config = dict(
    vocab_size=8027,
    encoder_mlp_ratio=2,
    encoder_inner_norm=False,
    encoder_moe_every=1,
    encoder_subsampling=4,
    decoder_activation='gelu',
    decoder_qk_norm=False,
    decoder_inner_norm=False,
    muon_scale='match_rms_adamw',
    momentum=0.95,
    steps=4200,
    epochs=17.2,
)
Rows from block 2 of the audio encoder of a small encoder-decoder audio transcriber, named by matrix and row number. Rows with one number belong to one neuron. Each number is 200 + 30 x the weight over its row's rms, rounded and kept within 0 to 999. All counts start at 0.
After each neuron's rows are labels from the 100 clips, of 14976, where the neuron reaches its highest value: "top examples" is what is common among them; "loudest" is the band of the loudest frequency at the time of the peak. Only what is clearly more common there than usual is listed. The data: read English sentences (LibriTTS-R).
# fc1: first MLP up (encoder.blocks.2.ff1.fc1.weight, 384x192), inputs 96-191
# fc2: first MLP down (encoder.blocks.2.ff1.fc2.weight, 192x384, transposed), outputs 96-191

fc1.289,202,163,218,181,211,191,211,170,227,213,213,183,226,182,231,229,212,228,185,167,182,209,196,222,161,169,167,160,196,229,151,209,222,211,115,129,191,189,242,187,188,194,193,192,262,202,179,200,192,219,242,185,191,193,184,154,239,224,171,195,237,198,163,175,175,204,225,222,247,172,209,155,203,147,199,233,215,175,204,177,213,180,186,195,160,180,203,205,220,172,224,198,210,179,203,220
fc2.289,229,190,223,138,199,167,228,175,154,174,176,230,186,220,200,203,219,248,166,236,189,203,208,233,223,207,173,228,218,200,225,232,212,238,206,205,173,190,238,174,226,211,165,184,207,138,200,198,215,180,214,186,162,194,165,163,182,148,216,178,217,213,247,221,221,245,190,238,220,187,190,199,156,252,244,231,174,157,180,223,180,226,181,248,178,176,189,204,222,214,206,242,187,205,194,202
top examples: voice: male; the word "you"
loudest: 250 to 500 Hz

fc1.326,169,188,260,153,153,178,189,183,218,228,224,248,199,241,181,144,204,204,181,223,201,243,170,186,198,175,216,247,235,173,165,194,245,224,203,196,189,162,207,178,123,165,215,215,169,206,218,168,183,203,186,192,177,198,180,190,163,225,214,196,217,123,229,182,159,179,185,200,213,204,178,238,207,292,200,193,186,185,186,161,186,216,250,231,210,203,226,181,182,194,241,266,214,206,180,204
fc2.326,192,217,191,161,170,194,240,175,174,223,229,199,191,222,175,195,173,193,200,198,238,193,143,225,201,235,179,241,162,165,224,194,193,227,167,182,208,200,205,195,173,208,181,230,150,178,286,180,199,240,187,194,193,228,154,284,213,203,174,181,187,204,209,172,215,107,197,238,114,257,165,201,196,271,198,201,205,250,174,206,218,221,203,150,192,179,225,175,199,177,176,224,249,177,184,233
top examples: the word "but"; the word "that"
loudest: 500 to 1000 Hz

fc1.297,191,211,205,203,186,158,216,236,225,241,188,204,197,187,174,186,227,196,162,169,182,247,171,213,194,166,187,181,209,178,222,204,260,198,187,213,185,213,234,103,162,194,210,216,241,221,152,181,245,189,196,193,232,164,201,237,191,221,173,203,285,203,157,151,185,192,161,207,197,159,243,201,226,254,227,196,234,125,211,143,216,227,193,194,178,203,196,143,260,259,200,215,219,193,139,249
fc2.297,216,202,240,168,178,225,176,218,198,213,214,207,233,202,176,148,175,168,179,213,231,208,121,237,186,215,204,262,194,194,215,224,194,206,241,170,200,217,176,179,197,201,209,166,189,186,205,164,202,184,221,215,182,211,218,229,180,182,195,280,175,197,127,154,157,191,219,225,192,212,216,161,228,210,237,206,234,190,135,165,194,198,184,187,226,206,202,211,200,202,174,237,233,232,194,236
top examples: the word "but"
loudest: 500 to 1000 Hz

fc1.112,111,200,230,189,209,142,157,244,186,202,170,225,204,218,198,191,219,167,231,198,223,271,249,183,181,175,129,152,164,165,184,206,181,257,259,214,221,208,198,179,210,201,191,165,224,178,206,175,235,197,205,215,181,209,224,215,210,205,204,214,204,199,222,158,220,161,221,194,198,218,153,186,239,160,230,190,272,153,203,196,220,160,201,237,199,172,263,244,237,244,171,199,174,218,178,224
fc2.112,226,185,213,185,162,178,206,181,166,200,149,167,208,201,195,206,186,228,195,170,210,194,269,226,241,180,141,162,187,231,168,177,157,164,225,187,191,203,211,228,192,161,192,220,264,201,209,141,220,196,199,204,210,221,199,205,165,221,161,170,188,235,212,229,204,223,253,208,242,225,221,171,245,233,154,230,166,236,240,222,170,188,205,221,249,222,248,141,188,292,216,200,176,208,180,151
top examples: the word "with"
loudest: 250 to 500 Hz

fc1.238,220,214,225,177,222,220,174,185,157,234,238,222,216,139,217,151,224,178,198,181,251,159,198,183,227,156,237,187,200,214,149,226,179,219,236,245,211,226,237,189,177,220,202,142,176,200,219,211,171,217,231,218,238,210,223,185,150,182,203,192,147,191,176,231,166,192,192,148,258,167,216,193,228,230,179,227,245,197,172,153,217,199,228,195,221,179,218,190,183,182,162,164,196,200,184,189
fc2.238,226,216,169,172,187,152,235,149,196,207,220,174,235,242,228,238,177,228,193,189,171,198,158,246,243,250,222,175,187,207,193,167,204,265,230,207,212,195,179,191,222,239,194,199,182,162,212,199,241,254,128,235,235,224,197,189,221,178,235,125,234,233,155,185,254,202,193,256,189,182,248,186,190,190,176,204,155,188,210,154,222,209,250,208,247,144,216,203,189,209,195,228,195,195,218,228
top examples: the word "had"
loudest: 500 to 1000 Hz

fc1.143,214,217,161,183,202,192,205,238,228,208,209,220,222,193,198,192,159,205,202,247,193,216,156,155,192,227,201,183,178,244,228,188,227,222,170,213,173,253,241,242,235,164,187,208,215,221,192,195,248,185,229,177,172,205,179,228,194,227,206,205,227,214,182,209,198,183,204,186,197,205,211,189,192,207,109,213,186,153,170,149,243,195,222,203,195,162,169,164,118,172,194,131,203,197,136,183
fc2.143,227,214,191,163,198,213,231,185,192,196,221,187,233,133,218,215,229,205,211,235,146,175,212,165,177,190,231,180,223,218,173,232,186,236,174,215,148,214,188,240,166,190,214,176,170,212,231,230,165,194,170,232,202,172,145,205,164,195,230,179,228,258,184,201,221,206,232,129,187,224,174,225,174,201,247,229,182,201,207,210,190,243,198,203,179,185,168,166,222,169,183,189,190,217,201,181
top examples: the word "he"
loudest: 2000 to 4000 Hz

fc1.318,241,152,133,220,183,196,195,209,218,204,195,147,188,237,199,192,171,197,221,212,214,201,187,135,205,221,250,121,207,186,163,174,185,172,151,229,241,239,178,211,174,246,203,191,157,199,203,208,136,213,206,204,196,241,189,183,171,214,205,100,189,200,224,200,211,195,201,144,187,202,239,181,170,174,178,189,191,185,274,154,171,231,158,211,253,245,160,234,177,181,217,151,193,177,221,185
fc2.318,219,225,239,171,211,200,201,294,189,190,159,158,230,190,183,209,267,216,224,175,195,224,197,115,159,215,223,215,214,149,183,146,220,154,179,188,231,199,185,163,190,221,153,219,166,220,217,191,244,219,242,247,235,178,138,178,229,226,225,184,171,128,229,224,202,227,187,248,147,192,218,187,179,204,194,219,261,214,167,205,200,193,197,187,194,202,261,189,194,213,223,194,187,235,182,162
top examples: the word "so"; the word "no"
loudest: 250 to 500 Hz

fc1.116,227,235,224,243,245,192,207,189,187,192,211,176,251,188,213,184,204,214,281,198,176,227,251,248,207,191,185,242,194,221,202,224,191,156,184,215,214,181,233,193,195,187,145,171,229,176,168,232,182,247,223,258,198,220,194,166,192,168,249,204,171,178,243,274,182,225,194,227,234,197,181,236,183,223,237,262,241,117,191,221,203,225,162,213,251,179,239,255,179,178,228,207,198,131,162,189
fc2.116,193,242,177,129,252,180,238,162,198,194,177,231,229,204,209,208,193,145,159,238,134,170,221,188,234,217,197,200,186,183,180,158,219,176,197,226,229,240,170,192,186,215,168,222,166,195,182,194,254,175,184,225,199,190,209,206,205,150,199,249,208,189,179,260,206,176,175,225,165,183,262,243,208,234,242,247,155,211,241,213,210,152,205,205,223,219,250,205,154,181,205,184,225,184,215,199
top examples: the word "i"
loudest: 1000 to 2000 Hz

fc1.148,174,168,180,212,229,190,191,186,195,202,164,192,221,183,276,176,155,228,210,189,191,187,229,238,216,257,229,154,180,210,210,199,208,225,225,210,228,158,172,221,255,195,227,163,203,237,195,236,222,220,194,193,235,183,184,203,221,179,169,191,221,229,206,154,199,158,204,173,160,133,221,175,184,249,141,223,171,192,154,138,220,186,178,223,171,207,175,112,150,183,258,194,184,217,158,207
fc2.148,190,213,199,203,255,226,238,215,223,173,226,181,191,179,217,180,205,158,197,219,218,218,230,193,172,180,145,198,236,253,203,182,219,294,221,169,140,198,145,219,215,193,206,178,225,230,164,175,215,218,210,213,256,150,212,170,238,163,182,166,234,237,216,176,221,216,233,148,203,216,158,206,183,232,202,209,218,151,201,192,174,202,231,183,198,149,197,151,202,177,232,153,173,231,232,192
top examples: the word "was"; the word "his"
loudest: 250 to 500 Hz

fc1.190,166,186,230,176,203,175,190,215,198,182,170,184,197,135,205,180,187,178,208,189,225,211,186,253,159,197,261,205,214,212,187,233,221,189,194,177,169,153,224,153,155,227,189,203,226,144,232,210,188,173,114,223,212,166,152,177,258,188,193,195,161,190,188,163,220,214,173,189,249,240,215,217,235,210,205,181,243,207,175,175,225,194,178,221,189,238,238,226,175,235,181,272,217,215,204,287
fc2.190,187,203,207,183,197,176,174,180,204,178,160,191,219,239,227,191,207,121,223,224,194,181,215,215,176,226,191,213,152,194,137,193,191,229,201,207,165,197,214,163,155,212,172,203,198,216,195,156,159,197,228,142,250,224,159,163,237,217,240,225,197,191,150,233,235,236,203,162,211,242,230,161,201,204,195,181,154,218,194,206,140,146,209,222,193,209,226,245,238,221,234,233,178,200,230,199
top examples: the word "you"
loudest: 250 to 500 Hz

fc1.338,200,222,216,211,241,204,228,162,195,249,172,205,255,237,221,204,153,176,253,191,238,184,208,193,208,174,189,170,230,186,211,188,171,224,202,211,222,197,221,209,200,197,207,231,179,250,189,180,218,196,199,167,204,203,196,202,224,219,195,169,209,238,251,199,182,225,252,211,207,168,243,239,223,212,175,163,206,141,190,142,171,154,221,139,199,189,212,174,166,238,210,151,187,162,156,220
fc2.338,145,221,223,231,184,239,256,206,170,217,194,220,202,123,192,237,199,171,223,212,194,189,261,180,202,210,237,157,209,178,176,194,157,232,180,189,166,186,218,191,220,181,192,236,215,210,164,173,223,249,223,192,218,239,154,204,249,183,181,164,177,261,215,192,243,198,231,173,199,177,205,234,235,195,208,148,180,201,167,195,168,214,207,184,208,181,187,198,172,220,181,215,161,197,216,190
top examples: the word "was"; the word "it"
loudest: 250 to 500 Hz

fc1.52,213,213,238,179,254,201,218,232,168,261,196,183,212,207,165,182,177,194,177,207,208,189,197,183,217,188,214,170,129,247,207,208,205,223,177,163,160,207,221,189,205,219,136,176,226,222,208,212,226,167,151,241,223,252,214,241,172,159,201,173,250,159,225,234,130,173,162,173,188,149,197,209,166,230,227,207,186,176,194,165,215,200,234,197,195,154,204,172,182,187,243,235,256,176,208,205
fc2.52,224,146,193,186,142,285,162,255,188,219,179,181,274,213,239,176,212,218,211,252,197,193,202,211,215,180,217,224,175,187,234,198,190,182,194,204,119,240,153,201,200,227,225,189,233,161,208,197,201,219,225,224,205,208,230,198,196,182,190,192,190,241,170,202,168,140,207,176,195,205,178,170,171,174,160,192,184,186,220,142,208,153,165,156,192,253,164,169,194,195,191,156,125,170,161,226
top examples: the word "she"
loudest: 2000 to 4000 Hz

fc1.164,207,213,167,216,173,198,175,220,228,206,211,215,230,127,203,198,189,221,194,208,194,215,225,253,259,190,261,129,195,187,199,196,218,188,169,184,205,181,167,164,224,265,217,241,210,230,223,205,185,186,134,146,185,192,192,218,153,219,220,177,187,209,232,204,196,153,243,208,230,214,235,213,201,212,128,176,239,179,179,197,194,228,199,178,209,235,196,110,143,194,192,250,219,197,187,165
fc2.164,192,138,235,169,189,160,211,206,244,199,190,227,205,178,124,211,186,236,235,177,192,227,219,180,141,206,250,183,170,181,189,232,185,157,166,272,210,201,224,206,176,216,221,204,183,159,204,204,205,187,220,225,209,189,203,227,196,237,217,203,194,208,192,197,229,199,204,170,200,209,205,172,120,199,259,180,171,241,230,182,171,189,160,173,197,181,247,190,156,188,234,170,145,245,274,228
top examples: the word "your"
loudest: 250 to 500 Hz

fc1.202,200,221,213,239,239,184,233,216,198,160,245,148,195,167,172,187,200,212,172,194,175,194,219,215,236,199,210,165,196,212,259,259,206,213,163,181,223,194,187,199,173,198,208,235,221,176,184,251,200,188,201,209,212,150,198,180,211,195,214,217,207,255,249,219,216,109,204,212,230,126,197,181,251,186,187,170,216,194,178,133,199,223,179,222,171,165,194,219,163,177,190,190,196,184,240,255
fc2.202,228,202,216,212,213,211,187,184,210,213,247,237,226,162,127,208,185,222,216,167,204,246,237,230,158,217,198,166,238,176,149,223,221,202,259,218,200,235,200,163,192,190,170,206,165,172,174,192,212,251,212,158,180,212,187,188,240,264,199,205,192,196,221,202,210,202,207,206,143,204,186,199,236,219,156,268,161,204,238,197,166,166,189,240,256,240,165,160,193,175,185,208,165,213,162,244
top examples: the word "before"
loudest: 250 to 500 Hz

fc1.157,244,242,254,211,211,201,202,222,177,193,177,223,189,210,192,193,244,238,183,179,204,202,245,186,139,174,200,135,183,246,167,210,163,214,203,176,176,169,191,231,235,171,172,181,196,228,147,174,204,219,230,173,195,196,185,225,249,223,195,226,240,237,183,201,234,199,171,194,200,201,258,192,177,226,168,201,183,171,177,198,227,219,166,180,172,212,221,218,205,242,212,226,220,237,211,181
fc2.157,197,256,199,232,199,183,231,219,195,243,193,195,209,259,180,186,159,208,135,242,137,206,179,187,234,160,212,202,238,219,244,206,167,231,176,206,184,197,157,197,215,158,190,188,198,204,214,148,144,241,215,282,166,167,188,215,206,184,252,165,206,210,222,227,216,256,165,213,243,202,228,175,214,215,198,193,166,228,228,175,196,188,132,197,215,252,210,189,224,211,206,207,169,198,260,213
top examples: the word "about"
loudest: 500 to 1000 Hz

fc1.105,228,190,212,130,201,175,189,179,209,221,234,134,175,195,199,193,177,173,233,221,213,210,248,269,199,189,167,152,247,202,206,219,199,199,187,159,186,193,199,217,201,269,178,184,223,196,223,175,197,222,180,143,195,207,197,219,163,207,155,120,193,235,205,190,230,191,234,163,187,243,184,124,182,238,216,247,186,263,171,217,210,168,217,195,193,210,183,195,218,211,208,154,221,202,191,202
fc2.105,191,233,191,147,206,207,164,181,174,184,199,166,180,202,235,209,225,189,190,173,199,157,234,203,197,207,192,213,192,258,254,207,210,228,185,179,167,243,213,168,145,184,262,164,204,167,180,222,209,231,153,197,184,186,167,228,190,150,219,248,179,193,178,217,230,223,212,177,189,200,178,166,222,186,198,196,236,187,141,242,171,240,201,309,177,215,232,152,224,222,202,214,212,206,213,225
top examples: the word "you"
loudest: 250 to 500 Hz

fc1.244,229,219,190,219,220,169,172,244,200,254,168,158,194,210,262,192,279,179,202,172,222,207,173,182,195,237,186,149,258,195,229,230,211,238,162,149,205,207,167,192,214,205,172,189,215,174,222,169,209,217,193,243,163,202,239,203,197,133,242,186,125,187,236,229,219,169,218,154,215,201,201,152,150,201,185,158,173,228,242,219,174,196,209,120,188,226,236,143,171,229,228,179,150,191,203,162
fc2.244,187,248,228,185,217,169,211,264,203,200,176,170,209,188,222,194,230,180,144,204,215,166,184,148,172,195,207,217,119,197,181,141,203,192,204,194,157,243,237,172,192,180,183,201,126,166,193,159,180,201,223,184,219,206,217,250,189,187,271,206,184,237,249,230,234,201,222,196,199,160,210,157,203,179,246,165,260,179,174,221,197,162,236,204,204,227,223,263,236,183,190,163,219,213,190,160
top examples: the word "said"
loudest: 500 to 1000 Hz

fc1.53,165,209,185,195,183,194,185,202,176,232,229,242,240,161,177,195,209,177,209,244,216,245,179,164,210,173,226,207,198,141,204,199,163,240,178,227,204,192,172,147,173,224,199,229,224,222,248,133,161,251,236,173,224,174,210,212,231,220,164,170,188,137,260,226,204,183,179,223,233,242,186,222,193,210,169,233,203,195,227,191,149,163,200,176,231,219,215,207,159,244,259,235,232,201,141,185
fc2.53,202,193,226,190,174,233,253,160,175,161,245,172,194,165,152,231,163,228,264,136,177,180,152,215,211,226,233,182,197,150,199,123,204,170,187,185,193,224,155,156,204,220,224,237,229,231,218,222,192,196,191,189,252,195,190,218,202,231,237,241,199,221,175,190,239,221,152,192,165,210,225,122,189,269,208,203,222,243,140,193,171,207,215,222,182,214,215,140,186,204,225,215,220,232,201,139
top examples: the word "will"; the word "be"
loudest: 250 to 500 Hz

fc1.19,204,246,145,148,261,169,182,174,190,155,197,157,159,190,202,219,223,195,168,230,204,214,188,178,175,194,170,181,229,242,216,184,221,176,294,226,198,206,184,204,153,216,189,186,219,155,231,188,247,181,205,252,179,189,235,152,206,218,183,231,166,186,186,175,268,175,207,210,161,208,194,164,198,212,239,197,222,205,165,190,189,219,227,138,137,126,204,195,176,254,260,214,197,191,192,167
fc2.19,224,195,143,166,159,221,176,235,153,175,223,218,239,200,208,184,224,224,196,205,186,211,205,152,141,219,192,206,146,224,206,184,182,194,140,156,173,197,250,193,209,201,197,227,256,209,244,138,166,232,196,263,180,205,242,200,267,170,164,136,190,271,184,219,227,220,232,206,195,188,218,227,231,169,253,227,202,204,236,177,176,215,226,250,223,193,199,110,177,251,208,241,140,178,160,217
top examples: the word "little"
loudest: 250 to 500 Hz

fc1.132,233,242,185,206,198,227,194,182,175,251,202,182,230,182,188,230,206,127,216,178,228,155,162,205,193,201,224,175,212,187,193,239,252,158,307,221,187,142,209,195,235,184,192,200,175,250,182,198,197,171,201,202,190,166,178,219,169,225,243,184,186,204,236,223,205,189,192,218,249,230,137,216,213,187,229,194,158,254,214,204,160,155,157,173,181,200,273,221,201,235,209,174,204,132,166,111
fc2.132,203,220,187,252,187,163,163,175,167,194,175,174,248,206,212,208,237,206,224,197,151,165,267,227,228,218,232,164,200,217,183,190,202,168,216,277,191,147,215,256,186,144,274,167,206,157,201,206,195,171,208,177,197,247,196,216,278,239,209,223,160,208,214,186,236,201,183,236,209,217,185,176,159,167,242,213,217,191,192,146,151,223,241,204,196,214,215,180,203,243,190,244,189,212,284,198
top examples: the word "all"
loudest: 500 to 1000 Hz

fc1.381,210,233,239,198,211,155,214,155,230,174,217,181,261,161,239,197,189,172,209,214,223,206,194,174,242,180,215,119,160,239,217,175,230,218,233,202,225,235,175,197,234,157,155,203,243,226,173,148,200,289,176,178,178,198,255,215,220,196,196,200,207,214,206,174,210,225,223,237,186,232,179,130,215,196,230,148,204,177,179,155,192,218,262,195,225,216,192,225,258,164,170,205,180,195,181,197
fc2.381,184,197,167,212,188,175,195,184,198,220,175,196,248,217,157,194,236,156,249,207,195,190,227,200,194,176,192,283,248,174,188,198,203,220,174,130,212,223,196,172,182,149,222,196,219,146,279,207,236,192,172,184,161,147,183,197,193,247,214,202,222,214,155,271,204,205,136,217,195,213,162,197,182,170,177,176,250,177,183,223,196,188,214,154,239,158,232,139,231,222,208,205,190,215,194,147
top examples: the word "his"
loudest: 250 to 500 Hz

fc1.125,230,194,226,176,193,138,189,172,188,241,238,180,218,228,214,207,153,195,216,159,181,266,202,210,267,191,151,247,209,224,249,193,227,219,181,209,194,178,200,211,228,190,206,192,164,170,201,186,243,188,203,240,229,136,209,146,212,122,207,191,163,223,212,204,225,215,184,178,225,155,214,198,255,176,214,207,248,165,223,139,220,167,133,223,149,229,231,198,186,181,230,220,191,193,176,166
fc2.125,175,216,194,211,169,246,226,208,192,215,207,197,199,272,243,220,246,214,256,190,192,217,154,218,201,223,237,211,176,189,252,210,149,154,222,183,194,222,209,160,199,128,240,161,237,165,142,198,188,189,246,172,225,218,168,232,257,201,180,171,249,204,203,214,227,253,184,200,174,204,159,238,208,222,166,174,199,176,252,185,175,159,224,180,210,202,195,170,218,226,183,167,193,211,242,210
top examples: the word "it"
loudest: 250 to 500 Hz

fc1.141,223,184,204,205,186,252,195,203,199,222,177,155,230,182,201,213,194,197,210,216,158,210,248,194,206,171,205,208,222,184,220,178,180,223,186,180,165,215,234,165,187,224,135,190,202,244,207,227,191,158,213,199,149,238,203,185,169,189,238,251,222,184,206,231,191,193,210,222,168,218,168,215,197,207,235,218,181,203,185,166,208,175,172,128,190,150,203,172,183,198,214,189,167,138,160,217
fc2.141,231,188,174,143,195,253,204,211,181,191,212,252,190,218,223,177,142,191,194,219,216,158,213,157,221,264,189,213,208,183,191,191,207,191,199,174,263,180,200,189,174,216,184,216,134,236,192,220,198,242,197,204,198,201,203,189,211,151,150,163,202,210,198,189,161,204,206,190,198,191,164,199,184,167,209,237,186,208,221,228,235,244,201,155,217,199,130,172,182,192,242,215,252,205,170,260
top examples: voice: male
loudest: 4000 to 8000 Hz

fc1.73,206,204,179,176,211,191,175,183,193,201,230,213,171,198,152,160,155,208,179,139,233,160,209,227,182,149,181,246,215,153,194,197,193,189,222,184,168,175,215,227,162,203,228,198,231,170,179,174,172,181,212,235,252,211,172,198,221,153,170,172,215,200,241,187,223,227,275,172,167,253,181,280,216,208,238,176,256,254,206,185,225,206,252,204,153,239,178,213,177,178,209,237,197,165,165,181
fc2.73,203,213,164,206,255,176,167,188,209,201,197,218,237,226,210,184,165,198,176,199,262,190,171,193,173,231,167,217,205,201,158,206,216,250,225,210,211,210,158,202,178,209,218,203,114,232,210,244,218,149,203,179,172,218,171,169,206,204,194,197,210,256,184,215,206,159,156,198,218,224,152,153,226,242,201,199,185,212,135,227,126,164,220,213,222,244,201,223,199,222,196,218,181,203,146,223
top examples: the word "you"
loudest: 250 to 500 Hz

fc1.100,187,223,236,211,178,208,149,214,202,248,220,192,160,233,204,193,204,223,183,203,209,211,163,148,169,193,200,172,163,213,163,271,171,229,227,170,245,226,217,176,196,140,204,166,197,196,172,211,132,139,231,221,217,148,189,186,174,166,220,202,215,149,212,148,221,241,178,213,213,229,219,242,179,234,204,228,227,156,187,160,141,184,258,194,219,159,208,212,191,233,227,243,232,164,199,213
fc2.100,176,243,223,192,184,180,236,194,175,164,195,204,181,205,224,167,226,268,166,256,146,232,192,187,171,216,211,201,246,179,203,224,219,229,170,220,219,223,257,160,167,195,195,189,168,166,168,186,164,246,246,190,203,225,217,210,245,143,193,242,206,191,214,222,223,197,226,215,156,229,163,278,236,188,188,212,221,169,158,145,222,198,177,203,225,205,243,164,252,179,197,243,185,247,199,243
top examples: the word "it"
loudest: 250 to 500 Hz

fc1.194,186,224,231,208,208,245,163,181,138,177,202,195,204,150,125,181,231,175,241,177,187,246,167,244,200,183,214,210,183,148,177,174,268,230,196,235,208,215,221,129,188,230,194,157,130,233,213,201,167,138,178,160,173,178,207,234,222,193,202,228,231,225,214,220,169,222,211,186,224,191,191,195,245,228,174,241,172,188,199,197,203,168,156,230,198,171,209,219,234,162,193,232,226,132,178,218
fc2.194,180,269,201,204,213,193,265,191,220,207,193,183,186,221,186,175,225,189,244,208,106,184,149,254,201,195,220,220,202,223,267,241,231,232,225,211,194,211,201,158,125,191,193,165,209,171,213,210,180,193,150,188,209,225,238,184,205,206,213,220,233,223,123,224,209,197,200,205,160,198,226,259,227,242,169,246,204,164,226,202,154,167,181,193,219,246,189,240,220,192,175,216,189,186,227,192
top examples: the word "i"; the word "my"
loudest: 500 to 1000 Hz

fc1.351,203,214,211,189,159,189,209,169,196,233,170,219,233,180,257,171,231,178,137,181,226,239,177,192,191,231,217,194,191,189,126,216,241,183,128,203,202,248,227,201,239,231,217,197,241,224,127,207,224,173,201,164,223,182,198,166,245,192,231,223,161,239,187,208,254,189,216,179,219,212,187,237,181,167,183,159,231,171,160,199,172,187,241,198,197,137,192,238,148,181,199,252,207,214,192,143
fc2.351,124,201,168,201,220,194,145,236,238,189,186,182,154,187,186,240,227,202,210,206,192,203,246,151,210,242,232,219,177,158,211,252,227,170,188,209,146,146,166,168,187,225,202,231,157,194,230,150,227,184,187,179,179,188,203,181,140,159,227,186,156,198,200,192,195,152,196,231,125,198,198,169,259,209,189,218,216,196,248,199,188,205,228,229,192,243,227,185,212,185,177,243,201,175,134,215
top examples: the word "his"
loudest: 4000 to 8000 Hz

fc1.372,214,214,231,229,233,208,205,233,196,218,207,219,206,195,191,188,248,142,193,246,185,157,172,192,170,182,173,213,200,162,205,204,225,225,277,251,209,239,200,218,206,157,160,175,235,212,141,176,174,192,202,144,190,163,223,219,213,191,200,247,169,219,197,181,194,156,149,170,237,185,194,187,221,176,169,175,211,181,210,191,202,195,229,178,242,202,231,216,239,246,227,219,185,139,173,223
fc2.372,171,217,181,250,193,207,186,214,199,169,198,263,232,194,224,191,201,178,193,210,241,155,249,219,217,271,242,197,188,199,203,182,237,222,165,248,186,208,169,192,235,183,165,269,172,203,229,184,160,191,192,171,131,207,220,226,166,184,163,239,218,184,122,204,134,195,217,254,150,206,153,196,176,176,215,207,169,162,226,224,157,244,153,203,216,208,211,235,218,150,207,224,246,209,262,204
top examples: the word "i"
loudest: 500 to 1000 Hz

fc1.300,204,180,135,203,176,216,138,201,176,165,234,216,151,176,189,211,217,194,186,179,192,202,277,196,211,220,279,207,167,169,212,248,196,200,181,196,187,216,150,177,210,161,173,168,237,240,185,180,240,205,189,143,224,223,204,248,215,253,155,202,192,190,196,181,176,211,180,202,239,113,239,210,252,172,184,234,218,154,189,201,192,148,175,179,213,224,185,196,194,237,172,216,164,226,207,162
fc2.300,199,231,167,183,205,225,218,178,152,155,190,213,181,194,189,271,169,179,218,222,195,206,174,156,162,215,217,222,207,207,149,285,217,264,170,255,196,177,219,203,187,191,237,204,167,185,182,225,153,219,223,189,194,219,184,184,204,201,175,184,187,225,230,131,148,200,241,219,190,214,236,201,251,217,159,207,154,160,154,177,195,232,197,236,191,165,182,187,264,165,161,191,151,118,202,206
top examples: the word "was"
loudest: 4000 to 8000 Hz

fc1.353,154,203,224,181,223,200,208,187,197,150,234,191,212,243,232,225,199,210,239,235,211,204,131,182,239,219,162,210,177,215,236,196,254,249,157,162,196,216,233,199,168,208,223,184,185,223,155,179,145,176,193,244,290,242,117,163,252,178,219,149,259,234,171,199,263,178,188,171,217,189,163,195,254,237,205,200,194,207,187,199,228,175,204,216,211,174,209,217,134,223,231,166,195,182,178,191
fc2.353,238,175,143,205,254,194,144,195,123,200,191,195,219,185,203,226,233,212,187,217,226,228,187,212,209,195,167,205,154,165,211,177,189,239,195,199,176,208,231,183,215,205,160,253,202,205,194,166,148,176,184,209,143,211,211,212,214,190,186,152,233,199,181,204,203,160,199,245,186,231,235,246,239,211,180,158,205,195,207,193,236,248,244,179,265,129,175,197,183,175,226,182,172,184,197,173
top examples: voice: male
loudest: 250 to 500 Hz; 500 to 1000 Hz